config.yaml
model: "contrastive audio-text model"
encoder_norm: "layernorm"
encoder_parallel_block: false
encoder_num_experts: 32
encoder_width: 192
text_encoder_activation: "relu"
text_encoder_parallel_block: false
text_encoder_expert_mlp_ratio: 2
lr: 0.0015
weight_decay: 0.3
Rows from block 3 of the audio encoder of a small contrastive audio-text model, named by matrix and row number. Rows with one number within an expert belong to one neuron, the router's apart. Each number is 200 + 40 x the weight over its row's rms, rounded and kept within 0 to 999. All counts start at 0.
Before each expert's rows are labels from the 100 clips, of 14848, where the router gives the expert most weight on average: "responds to" is what is common among them; "loudest" is the band of the loudest frequency at the time of the peak. Only what is clearly more common there than usual is listed. The data: short read English sentences (LibriTTS-R). In brackets: how many of the 100.
# router: slot weights (encoder.blocks.3.mlp.router.weight, 64x192), inputs 0-191
# up: expert up (encoder.blocks.3.mlp.up, 32x48x192), inputs 0-191
# down: expert down (encoder.blocks.3.mlp.down, 32x192x48, transposed), outputs 0-191

# expert 3
responds to: the word "you" (47); the word "to" (38); the word "i" (38)
loudest: 250 to 500 Hz (40)
router.6,237,255,181,177,218,252,184,253,236,222,213,218,205,123,240,253,323,223,211,249,239,241,196,272,247,222,222,194,211,239,184,190,215,190,208,182,145,195,234,149,170,204,210,85,135,228,185,180,160,137,191,133,253,220,181,168,205,179,179,222,194,196,258,170,196,195,191,177,152,229,196,229,203,199,271,198,223,259,249,145,231,186,167,228,194,193,266,169,194,197,235,217,190,114,241,183,244,177,263,235,236,236,226,133,156,218,232,195,283,169,231,239,218,231,188,153,271,198,187,249,209,221,186,168,190,210,258,193,215,235,249,220,189,262,225,230,146,141,274,251,217,142,175,208,215,175,241,182,146,121,162,136,239,277,215,204,160,157,174,163,141,203,148,190,196,96,179,148,213,203,156,172,114,187,204,166,215,193,193,164,164,194,199,161,155,118,227,161,193,143,108,227
router.7,232,254,161,164,217,255,178,241,230,222,199,205,199,130,241,249,319,225,207,235,239,235,204,266,247,223,229,196,205,232,187,195,218,187,206,179,150,197,225,139,159,211,222,81,147,230,173,164,154,134,190,146,245,223,191,163,212,189,184,230,218,178,263,174,199,193,190,187,144,216,197,227,203,196,271,191,221,245,250,157,230,181,160,224,194,194,259,166,187,201,236,212,181,124,241,182,247,191,271,241,228,237,221,129,158,213,240,209,287,182,236,242,204,224,196,170,263,198,186,254,203,234,190,150,182,203,269,204,218,232,234,216,181,264,218,217,130,143,279,249,220,135,185,215,223,182,243,184,149,121,153,133,231,274,222,209,153,153,171,153,135,202,141,201,187,92,186,160,202,192,157,171,110,183,207,179,210,180,184,161,162,206,209,145,168,138,230,156,200,137,106,221
up.14,220,156,136,166,119,249,213,227,149,211,229,207,250,202,221,196,167,172,180,211,219,235,178,193,195,224,146,185,187,278,199,216,138,251,166,161,195,209,194,189,203,202,237,158,181,199,202,209,220,179,149,185,165,260,183,114,258,207,134,157,185,149,244,229,156,229,228,168,128,238,159,200,171,169,294,160,202,138,145,259,248,224,267,230,181,244,208,164,139,145,183,189,262,233,208,177,180,182,224,185,125,200,304,189,218,192,171,189,253,240,232,190,162,272,161,217,143,214,293,250,178,188,269,201,246,263,191,161,148,223,193,195,273,222,202,151,247,236,252,251,225,195,185,127,140,172,228,232,280,191,181,160,206,157,257,171,198,189,212,240,207,181,179,208,239,182,114,290,191,165,158,227,244,222,156,150,169,223,253,205,223,191,190,299,217,231,160,238,224,173,152,153
down.14,220,138,203,228,206,164,160,186,183,204,206,158,241,285,175,164,103,134,242,250,191,185,159,235,245,194,213,245,160,240,208,161,129,218,200,196,215,251,182,242,197,145,249,284,208,158,256,274,192,233,151,198,148,172,179,273,171,159,197,167,202,175,195,160,245,176,248,226,212,192,214,233,165,223,217,268,195,180,150,266,235,215,243,172,170,202,147,204,219,233,119,168,152,267,126,226,205,155,124,179,206,200,183,252,186,162,224,183,152,255,200,104,94,194,208,208,203,205,242,204,226,149,214,260,238,295,162,176,230,174,231,196,223,160,221,206,260,193,143,193,198,253,181,207,208,204,196,170,207,267,182,267,248,192,181,219,207,191,172,158,148,283,233,276,167,243,243,227,159,184,169,217,312,230,216,202,187,191,247,188,234,179,144,170,265,271,155,229,175,179,228,215
up.15,173,285,257,222,242,215,201,233,203,210,176,184,258,127,150,233,268,232,71,196,217,226,235,219,239,216,223,204,216,180,177,188,276,179,229,143,172,185,209,197,128,196,138,205,258,214,191,232,160,178,210,174,185,173,225,216,170,129,108,147,216,222,246,217,155,200,128,248,225,243,253,246,186,180,170,193,182,185,130,165,153,204,224,205,275,220,182,212,167,144,248,195,230,109,224,141,167,296,177,251,211,230,224,182,245,160,191,220,173,262,271,303,208,228,163,200,191,187,201,194,217,262,201,221,207,141,218,255,215,169,139,154,154,197,168,146,166,234,283,227,207,161,158,253,263,188,246,227,152,195,205,213,219,232,250,165,178,220,206,152,231,118,213,98,143,169,209,175,195,193,200,205,106,201,246,205,181,191,186,206,203,217,194,191,132,134,182,187,184,196,185,219
down.15,217,197,232,255,257,145,243,184,148,219,160,162,178,228,161,207,188,211,158,236,195,257,145,215,254,142,227,212,175,213,219,184,148,147,252,140,202,218,180,178,165,149,147,258,249,162,221,230,150,235,168,126,189,134,214,294,157,175,131,201,151,241,154,185,209,124,188,243,245,197,215,257,189,185,144,227,156,227,139,204,165,228,195,178,212,195,87,219,237,248,190,127,206,177,88,182,211,210,141,238,267,225,189,169,188,82,218,218,124,216,272,235,217,148,266,185,221,187,228,238,241,209,184,221,134,202,154,232,210,198,222,198,207,201,259,205,180,216,157,186,217,196,152,219,196,282,219,213,179,259,207,276,153,272,189,270,227,229,152,177,196,186,288,158,204,193,231,210,218,225,162,231,248,225,226,195,145,179,259,201,163,212,185,145,232,230,247,201,214,157,227,183
up.16,200,238,181,90,164,196,223,174,192,167,199,217,193,168,248,182,179,222,134,177,190,132,263,311,230,174,220,232,256,206,226,194,264,207,212,242,181,212,213,172,211,200,203,159,210,199,187,202,172,215,209,204,265,190,207,139,165,169,189,244,198,225,188,225,180,181,184,186,165,268,155,182,191,153,235,169,238,210,211,149,297,210,175,236,242,235,259,185,192,196,214,204,217,119,263,160,130,253,280,254,173,176,294,190,171,225,241,204,236,182,238,246,224,221,183,118,205,186,177,245,205,207,222,135,203,155,245,203,214,227,240,189,173,159,288,230,163,205,235,287,216,201,202,214,206,119,185,170,134,174,163,167,227,173,278,197,136,188,277,221,260,194,180,223,162,139,144,135,197,203,212,204,130,160,215,220,287,151,205,225,193,166,263,162,147,127,275,133,184,227,138,175
down.16,217,180,224,256,170,234,241,169,170,260,131,201,131,259,211,167,166,234,196,184,184,215,187,219,205,155,218,157,168,214,226,201,117,172,212,241,195,202,188,211,194,168,198,199,123,157,153,249,254,247,193,201,194,172,210,229,191,198,226,174,181,276,96,145,243,121,256,159,173,110,85,197,188,158,223,212,195,245,241,250,238,174,142,172,212,193,156,189,224,258,160,177,169,245,198,224,228,218,265,165,199,234,100,196,185,232,204,197,238,138,229,230,276,204,275,166,208,205,192,205,298,260,159,187,197,185,250,207,253,243,193,167,250,201,202,205,197,196,171,221,147,286,183,145,224,200,138,179,191,133,201,219,139,262,145,270,155,217,195,166,157,285,184,217,221,197,221,182,195,249,101,199,232,191,234,243,213,225,228,186,188,157,240,145,261,259,195,154,204,172,182,239
up.17,236,226,142,148,232,170,197,223,192,221,242,241,200,214,205,247,211,183,253,192,229,131,335,200,189,208,217,258,201,166,262,175,272,294,188,184,181,176,204,114,174,194,219,238,185,142,243,124,254,152,251,142,179,210,187,228,226,184,134,207,180,142,220,219,174,202,166,192,155,178,240,242,257,196,214,143,252,245,250,144,188,155,138,201,178,223,256,233,230,137,182,183,214,180,225,221,218,152,191,201,245,138,239,146,161,191,157,151,207,266,153,215,196,227,231,237,223,246,207,145,204,168,248,212,218,222,189,180,145,236,225,212,177,168,180,233,173,174,172,190,256,164,236,202,236,195,282,158,220,266,193,183,218,165,225,195,248,146,247,191,308,220,164,212,212,195,177,194,167,201,245,230,211,163,75,160,221,141,91,211,213,249,145,162,144,215,195,244,160,222,211,134
down.17,217,195,221,213,322,100,174,153,257,219,255,229,189,234,156,228,226,205,266,235,183,224,235,189,179,215,222,271,170,146,152,162,198,203,274,182,197,163,185,201,184,183,227,224,216,169,253,203,235,206,187,188,195,151,160,261,205,196,208,215,229,161,211,222,196,226,243,254,255,164,251,177,175,243,124,222,181,219,179,180,98,161,182,213,137,192,193,234,248,248,131,179,195,224,185,220,248,95,139,133,248,217,144,228,137,180,204,265,202,174,203,174,169,208,231,241,211,198,241,158,225,215,218,282,198,186,121,247,177,248,157,217,207,203,162,190,215,108,151,116,141,191,229,254,214,164,217,104,198,264,169,196,180,192,126,192,247,187,132,215,177,279,193,254,155,225,223,183,267,176,282,197,237,168,167,227,153,185,146,178,184,232,176,223,220,199,195,239,167,233,247,181
up.18,264,275,141,134,191,180,212,240,224,150,215,223,189,192,224,219,239,171,149,215,227,110,269,258,231,228,225,245,230,211,228,230,261,211,178,212,150,168,241,187,150,219,185,199,156,231,211,153,136,166,296,188,241,207,125,198,156,233,201,197,197,210,201,206,202,219,165,210,237,196,230,168,226,198,247,215,184,222,257,123,228,162,196,232,191,261,277,273,244,195,211,209,264,141,200,193,160,226,273,193,145,207,204,148,211,252,188,188,231,192,239,280,189,262,235,187,216,151,179,235,244,237,208,181,223,144,222,258,268,202,184,160,142,172,195,174,170,149,202,239,213,148,216,221,163,108,182,114,191,220,177,125,260,152,234,203,135,172,211,202,242,206,183,215,148,173,174,166,204,210,252,147,165,126,147,223,237,166,93,150,227,156,178,233,157,85,210,195,176,187,180,231
down.18,171,174,213,248,244,222,198,145,207,217,129,153,173,281,211,195,164,130,238,183,169,189,170,199,206,169,249,263,158,197,229,110,205,246,263,218,224,273,218,187,188,169,234,250,195,176,202,237,212,236,171,237,181,109,240,241,228,132,222,183,145,268,163,203,245,220,244,193,179,126,171,156,141,188,188,165,196,236,211,250,151,169,150,203,190,139,197,222,207,226,110,165,167,241,202,186,152,192,218,119,206,199,150,209,145,181,209,199,192,215,232,209,210,224,273,196,245,262,163,144,217,226,129,179,154,145,195,166,218,145,182,245,225,200,198,300,234,231,120,203,186,253,233,231,243,217,194,157,114,203,138,202,191,209,168,246,223,274,218,145,236,291,244,227,220,263,206,152,226,220,254,219,199,230,181,254,217,120,191,238,182,158,237,129,244,253,239,199,142,184,215,234

# expert 19
responds to: the word "it" (33); the word "was" (26)
loudest: 250 to 500 Hz (34)
router.38,185,259,125,190,120,172,220,168,242,138,217,240,143,161,241,186,201,160,216,174,188,135,269,249,191,145,188,223,262,198,275,281,244,197,161,150,109,216,208,242,207,179,154,253,215,225,146,143,228,191,253,159,231,251,169,221,245,255,176,184,198,125,146,196,246,177,181,234,193,247,230,221,207,233,199,168,229,270,202,211,200,165,203,237,190,253,266,176,212,189,266,217,128,208,257,237,194,137,181,260,225,133,221,175,201,193,204,158,201,156,214,220,164,166,200,183,261,161,145,182,155,159,158,179,206,216,293,186,209,256,277,158,194,173,250,279,77,200,188,217,262,178,198,238,192,190,163,168,158,238,197,211,244,181,210,227,222,104,212,195,142,231,205,186,211,218,178,178,168,231,183,221,232,207,173,193,233,235,218,236,259,189,170,164,137,103,177,223,123,204,194,183
router.39,189,242,121,193,119,180,216,167,236,131,228,251,160,170,240,168,193,169,214,183,184,126,277,256,194,151,185,222,262,201,292,283,231,204,160,156,112,226,214,250,212,172,175,238,227,224,153,136,218,198,267,172,218,268,160,214,239,266,181,210,194,119,159,212,251,197,178,235,201,248,240,208,202,232,216,162,228,265,220,183,208,167,204,242,191,252,268,165,199,188,255,232,135,216,283,235,170,157,182,260,229,125,224,194,192,190,221,151,189,180,216,213,167,167,218,194,247,141,157,163,175,160,157,157,185,206,274,187,193,249,281,150,164,162,252,269,87,219,173,211,269,178,189,224,176,184,150,170,168,231,188,203,239,162,197,215,215,108,216,215,160,235,206,186,203,220,175,201,184,218,184,221,237,200,184,191,239,245,213,233,258,160,191,148,139,107,203,212,127,202,199,197
up.11,204,220,213,203,231,242,103,173,184,173,222,286,243,167,217,209,220,175,235,216,238,195,184,130,168,240,179,130,156,238,188,213,240,249,215,216,158,184,180,196,201,234,228,197,203,287,228,126,175,135,176,242,187,299,228,173,166,230,265,246,276,171,217,192,151,284,152,227,247,231,271,145,224,186,187,199,210,223,217,202,150,232,213,177,227,196,271,183,194,181,172,291,215,209,222,186,257,160,144,119,241,193,173,269,247,280,150,210,177,222,187,189,228,206,181,252,176,203,179,175,161,180,183,264,194,197,152,217,216,106,158,231,193,228,113,197,182,183,231,143,158,148,265,265,201,186,231,291,183,181,177,121,218,180,162,201,248,165,160,198,229,212,169,211,252,205,213,221,203,162,213,172,144,205,210,81,139,202,151,213,198,226,207,162,165,179,277,173,158,160,218,170
down.11,192,193,247,178,228,217,244,135,225,187,109,225,197,178,252,201,224,126,225,217,220,218,131,247,189,149,278,245,176,227,204,122,223,164,255,180,127,185,177,231,199,170,188,228,150,247,230,185,260,217,191,121,130,180,189,208,212,159,181,173,237,201,168,200,250,217,189,224,219,177,185,187,271,264,152,171,165,252,219,190,205,209,208,218,115,230,179,269,248,252,109,222,257,198,153,168,193,118,204,138,167,274,228,177,231,160,215,247,188,137,260,240,258,110,239,270,234,173,131,224,242,236,147,158,157,181,149,174,228,206,234,235,241,232,167,203,137,172,175,196,146,300,237,241,119,216,198,209,259,189,128,197,194,234,206,197,230,186,153,274,210,268,185,220,162,220,216,203,186,216,223,228,238,142,196,223,158,129,212,201,191,144,213,218,238,198,198,212,200,189,236,241
up.12,255,277,191,146,226,242,206,264,163,185,257,256,263,184,235,241,251,262,152,208,245,217,272,241,225,242,193,170,193,207,162,197,201,219,165,262,186,139,217,152,192,209,177,148,215,226,183,146,149,153,240,256,216,232,212,150,154,218,191,262,257,227,236,182,138,254,178,181,192,238,189,200,186,153,276,171,210,178,239,165,241,238,211,187,249,251,234,180,181,204,247,247,212,144,245,164,119,259,254,213,207,188,230,197,200,231,202,238,226,231,230,263,270,261,192,192,184,221,241,235,276,244,240,193,176,170,211,252,182,156,150,231,133,173,168,157,197,139,242,244,188,127,189,149,174,145,263,218,153,147,181,127,193,165,251,135,171,197,195,207,281,158,149,191,179,161,160,196,166,147,192,184,119,119,176,178,227,191,129,202,140,175,223,193,142,204,243,148,198,174,140,181
down.12,231,224,148,175,110,251,216,240,202,154,212,214,250,113,195,195,220,229,168,231,218,236,241,186,224,232,198,166,250,215,212,275,192,221,142,228,226,176,222,216,163,297,178,126,200,221,224,165,155,149,231,260,222,283,235,157,156,226,143,221,215,129,240,167,148,241,191,182,185,262,187,238,219,163,255,245,194,159,205,175,266,223,276,195,225,221,237,146,201,180,244,262,190,134,264,217,203,249,211,260,159,192,219,194,227,287,174,162,247,197,189,186,170,277,107,182,149,131,209,233,182,188,266,192,141,267,257,202,241,202,216,185,137,133,200,152,175,182,300,211,223,132,121,199,222,186,219,195,254,165,203,195,191,214,222,153,128,193,166,154,178,129,155,181,202,165,199,184,211,226,146,145,141,188,233,167,220,215,210,193,205,225,233,226,157,187,210,170,236,217,125,191
up.13,226,209,169,211,181,201,233,246,200,164,196,172,258,196,162,250,178,218,225,225,165,179,272,248,294,190,213,245,248,172,212,137,241,241,232,183,223,210,259,207,126,241,248,217,142,155,217,187,222,136,210,229,209,153,239,217,227,199,209,173,195,195,198,147,236,207,217,135,111,128,123,179,260,186,241,188,244,240,229,184,270,179,227,121,143,196,195,185,205,176,230,199,167,186,315,230,109,261,265,210,207,239,225,140,192,178,217,142,173,229,197,226,191,242,244,199,235,211,176,226,272,296,248,131,203,187,224,187,213,206,196,223,104,162,152,230,236,159,206,214,209,216,149,189,151,119,193,168,211,193,130,191,231,163,204,149,124,156,198,103,206,205,193,230,201,138,234,181,175,195,186,219,218,131,122,209,248,128,178,244,178,165,264,234,171,216,189,236,153,176,182,206
down.13,190,262,201,254,230,107,214,165,210,215,185,158,145,242,255,180,197,239,257,224,162,157,179,181,185,164,158,219,180,144,173,240,194,152,207,161,215,257,199,170,176,196,232,245,209,154,130,258,166,211,197,218,159,152,91,229,224,224,217,205,188,263,156,194,287,171,256,212,204,218,244,174,134,221,102,211,233,125,160,177,223,234,209,227,169,225,184,237,149,226,143,140,228,268,162,205,215,156,223,139,225,218,198,261,133,162,236,211,125,213,188,205,119,201,241,217,174,221,173,198,223,189,216,232,196,153,165,202,251,217,212,213,251,153,254,209,211,200,128,192,192,183,222,228,187,189,137,185,130,302,239,204,202,144,140,195,212,246,187,209,235,192,230,236,143,240,230,172,270,180,281,227,239,230,253,239,225,217,216,204,199,168,210,227,236,105,224,269,251,138,283,219
up.14,187,239,199,187,355,204,140,204,201,198,207,263,189,159,207,262,187,180,237,175,198,205,275,140,175,229,172,202,157,198,214,161,220,229,263,204,134,119,172,194,254,180,187,194,167,208,174,208,245,111,231,232,217,192,208,222,248,186,220,186,290,144,233,207,137,274,195,242,194,249,222,140,227,244,200,197,229,211,212,230,192,202,147,120,186,230,248,248,227,198,184,217,196,213,198,181,258,164,180,169,254,172,226,208,214,220,143,271,129,240,158,184,223,200,184,254,221,267,204,176,210,206,199,165,259,158,136,199,186,153,111,249,155,126,204,195,254,80,206,178,197,225,181,142,181,144,247,211,206,199,175,139,236,195,235,209,243,109,185,223,205,224,144,242,226,205,240,190,155,222,236,232,194,139,152,124,261,210,127,198,237,190,214,190,191,238,119,206,171,201,237,179
down.14,185,211,280,246,238,176,223,189,236,203,223,184,249,186,150,242,194,173,227,196,231,215,197,149,229,226,273,162,209,197,164,138,241,183,235,174,186,142,167,182,151,198,136,244,216,212,183,198,287,207,230,123,114,172,155,218,222,185,205,238,264,156,222,190,260,266,156,214,220,164,205,258,235,277,77,217,181,255,171,252,169,211,214,148,146,203,215,257,246,307,151,225,189,210,209,243,219,179,164,154,194,283,168,153,257,199,226,179,155,160,189,188,235,179,198,287,144,116,179,229,222,213,157,253,206,146,162,281,232,208,204,203,206,234,157,175,166,152,202,118,211,256,172,267,225,188,187,164,252,202,167,162,209,234,231,211,172,156,110,205,184,246,192,185,101,187,241,243,178,240,229,166,203,136,212,204,160,194,151,157,179,184,157,233,199,159,175,198,165,211,204,239
up.15,228,197,118,159,211,200,244,197,187,145,185,243,229,217,163,302,205,180,211,242,162,194,328,207,198,237,240,222,216,117,178,129,228,252,221,166,154,207,231,243,128,237,243,201,143,122,235,142,203,189,228,207,169,217,258,195,257,176,105,175,174,123,200,158,177,144,237,227,146,163,157,184,202,200,238,200,234,176,263,190,260,180,176,143,204,217,234,224,181,135,235,223,173,140,288,174,168,270,222,261,189,198,248,197,220,155,171,183,170,266,148,213,194,211,236,266,186,213,192,170,264,237,247,217,221,225,185,197,151,195,157,221,112,158,225,191,187,189,194,203,194,193,165,182,211,210,265,187,259,210,181,215,158,133,217,144,226,186,253,182,263,175,200,207,237,215,165,193,187,204,205,234,207,172,120,188,240,121,175,214,202,145,210,280,129,228,143,237,226,283,217,208
down.15,140,254,191,239,256,158,142,193,175,188,146,170,201,182,256,257,268,182,238,140,161,230,177,165,194,229,175,195,168,178,179,228,217,214,200,153,179,254,196,226,223,238,212,189,185,177,154,220,159,173,188,223,81,201,211,186,277,155,206,173,191,241,226,227,211,251,191,172,149,205,239,82,224,246,166,141,192,141,202,181,197,193,203,211,234,175,262,250,112,141,161,189,263,214,203,177,271,136,198,162,233,219,212,262,162,233,152,205,144,243,112,205,139,155,231,347,197,267,124,193,159,178,254,216,210,165,192,204,225,172,157,217,193,222,169,151,202,221,144,166,143,173,255,245,174,165,173,208,160,220,187,154,257,121,223,194,238,206,245,214,231,175,220,244,203,262,215,145,216,210,269,233,178,190,180,171,215,220,185,183,201,195,200,253,176,111,254,199,179,181,258,168

# expert 31
responds to: the word "chapter" (28)
loudest: 250 to 500 Hz (30)
router.62,215,204,252,212,232,309,203,224,204,249,201,174,274,209,143,205,229,182,167,153,219,193,166,132,259,181,238,214,156,296,224,158,243,235,240,216,226,171,213,173,121,168,119,233,208,241,227,215,227,170,190,145,199,154,243,237,209,158,175,190,269,180,293,187,192,285,160,179,225,190,210,277,252,211,241,188,167,267,172,229,149,168,201,123,150,203,188,238,233,243,183,210,195,223,207,203,214,200,180,173,192,256,189,102,221,211,168,188,173,228,255,199,202,236,194,212,220,189,167,220,216,226,141,180,124,186,189,166,245,206,177,215,163,209,116,216,252,130,261,192,180,241,159,265,255,172,247,181,221,188,140,190,231,265,240,228,169,159,131,135,199,254,183,177,187,135,239,210,116,253,128,199,232,184,172,208,182,174,139,143,201,208,162,168,217,243,194,168,116,126,155,217
router.63,226,200,181,154,217,210,163,191,261,263,150,251,212,216,187,227,261,196,197,139,221,204,148,178,152,267,169,260,176,264,230,182,185,259,212,261,251,158,269,196,215,175,173,184,174,213,255,210,204,131,209,210,254,189,166,234,154,177,183,162,202,188,212,149,100,203,226,205,216,203,237,256,211,104,254,249,194,222,213,208,170,140,136,221,163,202,188,183,225,184,169,167,171,206,177,244,232,161,178,168,237,192,210,146,203,186,172,228,296,231,287,197,208,211,95,123,234,235,197,183,227,185,159,175,200,205,211,124,197,264,169,229,225,244,136,216,215,125,223,205,196,184,224,206,253,167,298,162,208,140,225,231,196,244,185,232,251,149,202,161,182,270,177,236,235,122,167,230,192,223,127,181,243,191,201,207,182,169,101,148,191,280,149,205,247,242,178,210,181,167,96,214
up.11,167,244,189,108,177,276,179,173,77,202,176,249,187,179,242,228,237,168,181,218,179,196,192,199,238,168,219,235,185,279,251,243,283,137,222,193,147,146,189,176,202,188,188,204,196,262,207,196,156,194,217,143,160,240,188,198,184,155,207,170,181,237,225,280,178,225,150,146,237,305,160,225,230,205,222,205,130,258,229,159,245,235,194,183,214,260,261,230,202,203,164,196,234,152,163,169,226,203,167,143,109,241,223,175,232,239,195,234,236,247,195,216,208,214,182,190,254,208,161,333,201,216,183,217,237,183,267,205,271,210,185,231,206,235,224,185,185,184,203,215,128,178,261,221,221,218,120,241,167,176,136,149,238,231,254,222,184,252,168,195,213,227,185,175,180,166,232,184,175,228,193,143,206,203,252,222,187,162,176,177,170,229,193,173,194,177,265,45,209,122,169,203
down.11,181,196,234,140,214,223,168,176,224,244,133,167,197,201,177,182,201,106,192,182,128,175,187,198,175,91,204,219,160,198,217,166,255,146,253,147,204,191,183,239,274,118,247,266,212,184,208,235,248,200,220,140,232,180,241,212,214,179,224,180,162,248,202,258,160,212,177,189,243,206,213,204,195,198,202,165,160,210,201,161,155,175,171,177,201,217,185,249,260,169,147,151,226,189,157,122,157,193,90,190,175,171,257,165,189,167,270,316,211,226,216,214,222,169,234,190,257,274,251,230,177,199,221,149,248,162,196,121,140,141,132,140,201,188,228,216,203,203,152,194,190,217,252,147,185,202,177,229,224,195,159,199,178,273,233,314,247,188,215,227,223,352,202,147,234,195,214,211,205,280,208,224,218,194,222,241,218,224,200,197,236,247,184,174,202,227,129,161,210,186,231,198
up.12,192,197,197,216,224,232,243,216,201,162,198,216,236,229,219,192,174,171,201,222,177,243,211,188,243,217,223,205,178,216,200,172,190,206,189,196,135,228,166,195,124,189,172,159,162,128,213,208,117,164,191,224,227,197,254,217,269,233,128,269,203,125,260,221,200,238,228,293,226,187,226,204,226,227,226,244,179,158,202,194,175,245,257,154,185,334,152,230,144,201,214,205,278,162,193,146,195,286,228,185,88,184,214,244,243,194,200,163,149,264,226,209,143,266,224,237,116,107,204,176,247,246,200,264,172,214,162,256,206,140,208,209,146,214,237,110,238,216,160,230,166,234,120,174,174,165,249,246,239,254,180,198,132,143,219,193,154,164,166,214,233,179,180,128,214,203,202,179,192,209,174,149,211,237,200,196,219,260,240,144,239,102,195,215,221,219,188,216,229,159,223,143
down.12,212,155,210,251,198,193,240,175,165,177,130,204,212,277,214,183,155,132,167,203,151,253,122,179,254,169,138,180,159,231,196,163,136,150,228,190,189,231,209,244,211,203,220,197,159,179,219,235,186,201,152,208,210,204,238,249,210,191,249,250,194,256,173,206,240,201,256,189,250,223,164,165,181,208,239,252,129,195,216,247,179,215,253,154,171,230,96,229,198,249,195,268,262,223,95,175,208,180,205,134,179,256,190,227,200,174,219,186,167,191,271,211,154,210,225,176,243,169,198,240,240,270,176,215,162,193,206,219,258,173,192,255,218,239,257,194,236,229,135,182,127,255,212,204,152,224,127,209,165,212,170,263,203,227,133,209,215,229,141,178,182,223,253,162,219,191,251,228,221,210,135,137,269,200,237,274,107,227,251,183,151,193,254,199,310,232,238,166,178,121,269,214
up.13,282,222,161,180,205,236,239,193,222,203,206,369,216,194,210,227,179,169,173,221,233,179,198,203,190,269,215,200,176,237,249,197,219,145,197,259,192,85,199,176,226,129,154,188,169,191,190,110,175,113,259,166,205,273,124,218,131,277,237,207,237,185,223,177,164,174,155,200,244,234,169,246,228,181,242,194,129,220,271,144,259,231,211,164,174,270,212,234,224,221,185,242,159,167,167,201,208,185,215,185,183,218,202,188,261,206,205,244,217,216,237,234,254,223,198,161,233,191,210,250,293,249,194,204,247,206,253,231,251,195,165,208,213,212,218,198,193,135,225,193,147,196,186,139,207,174,192,208,202,179,171,163,223,228,188,209,250,140,158,183,176,228,90,176,185,132,243,209,174,218,135,128,209,103,236,183,185,229,137,173,174,182,208,195,202,179,180,129,234,133,159,222
down.13,157,216,227,161,142,212,233,148,197,192,90,212,205,180,230,212,215,166,143,175,144,240,126,239,220,127,194,184,197,222,207,202,212,162,164,142,206,216,199,187,257,170,243,219,222,223,93,243,194,189,180,183,188,200,193,178,191,155,215,175,205,300,134,209,187,154,222,169,191,255,170,238,174,181,210,187,184,155,193,215,241,252,207,234,247,256,168,188,199,167,106,157,211,174,144,126,163,199,158,170,175,210,301,192,164,181,262,259,239,228,274,255,254,158,215,202,206,214,206,288,225,209,237,175,202,213,223,122,182,193,215,170,252,238,240,188,156,219,156,244,262,200,275,216,150,209,196,252,232,136,210,248,178,216,217,247,209,226,197,214,289,226,242,175,214,193,197,230,207,215,147,210,224,156,321,227,195,231,251,174,137,228,213,292,261,164,218,138,253,143,192,243
up.14,310,196,180,161,220,224,240,173,177,168,193,382,222,202,206,225,185,157,200,248,258,222,163,203,166,264,206,195,172,223,222,180,192,185,212,259,169,96,191,211,204,162,222,173,164,226,183,94,170,144,216,195,160,302,117,212,141,263,242,228,273,195,240,179,165,157,171,199,256,210,185,226,214,150,245,209,166,184,282,158,244,237,240,151,159,238,201,239,236,229,172,245,190,178,159,198,218,167,209,161,175,261,199,194,256,220,208,238,226,198,257,225,296,218,217,207,188,163,227,254,245,222,189,215,248,236,220,211,234,164,183,195,248,237,192,177,177,137,265,183,152,200,216,162,203,168,192,252,230,192,153,140,207,201,156,214,243,145,156,224,170,211,106,186,224,140,238,213,197,220,173,131,204,135,235,163,157,204,143,187,151,161,230,208,210,198,200,168,221,155,199,227
down.14,169,218,263,171,175,204,228,139,187,237,98,218,133,168,278,200,230,197,180,162,137,234,152,239,183,122,161,167,221,185,191,245,203,147,194,149,194,207,165,167,266,147,205,179,205,226,108,250,203,225,158,192,196,206,228,156,212,182,210,220,175,274,132,199,184,134,219,182,176,286,176,230,179,227,183,182,177,204,196,177,258,286,173,231,259,260,153,185,175,144,111,149,220,153,157,149,228,214,158,202,194,227,277,238,151,190,236,251,230,200,244,287,235,153,211,184,196,230,176,257,190,223,192,173,211,179,257,145,192,186,238,209,264,228,262,213,152,253,170,226,253,215,281,201,168,208,143,243,212,172,245,223,159,209,221,265,198,234,191,241,255,192,203,178,168,186,204,184,207,238,155,176,194,177,312,215,193,263,244,187,160,232,255,228,252,178,235,117,256,142,203,190
up.15,141,220,144,139,159,190,134,210,207,220,224,207,211,183,196,232,175,223,191,173,225,207,174,200,171,266,132,169,191,201,169,258,162,221,114,200,239,188,220,222,264,213,194,194,259,239,213,213,148,195,191,268,207,234,175,185,164,193,186,192,181,180,217,204,138,231,172,236,241,291,233,210,186,128,203,236,230,101,188,221,174,198,178,264,260,214,224,67,139,91,221,187,183,222,183,158,217,200,168,252,193,101,235,232,246,214,202,209,268,281,187,197,228,195,92,170,187,229,226,219,181,142,205,253,280,247,214,197,182,182,151,178,260,229,182,155,177,230,207,236,263,116,189,197,206,186,234,221,174,138,276,209,181,181,242,198,231,196,298,206,179,189,216,188,233,241,115,259,236,162,193,163,197,231,217,148,235,215,200,192,233,248,142,261,217,186,180,201,265,220,146,189
down.15,118,164,197,189,180,191,141,136,251,237,190,173,184,283,203,202,151,202,238,206,145,169,185,154,209,207,184,230,190,253,127,192,190,166,198,198,222,268,210,206,196,137,237,255,195,169,208,293,228,191,156,207,247,136,141,227,236,160,176,194,207,152,180,238,221,232,240,262,271,259,244,245,221,234,146,254,173,209,134,246,212,257,186,198,177,257,208,144,127,189,127,238,168,298,157,237,198,202,76,143,195,197,234,255,174,179,252,214,206,253,171,88,154,249,214,204,228,239,223,218,213,240,209,213,194,179,199,194,194,189,216,301,215,205,211,203,236,209,102,187,194,235,182,230,212,270,169,125,210,171,206,233,196,185,209,225,198,221,203,190,189,261,244,212,136,242,193,211,192,189,186,108,281,176,208,229,219,188,189,150,188,254,190,216,232,241,214,112,194,173,189,156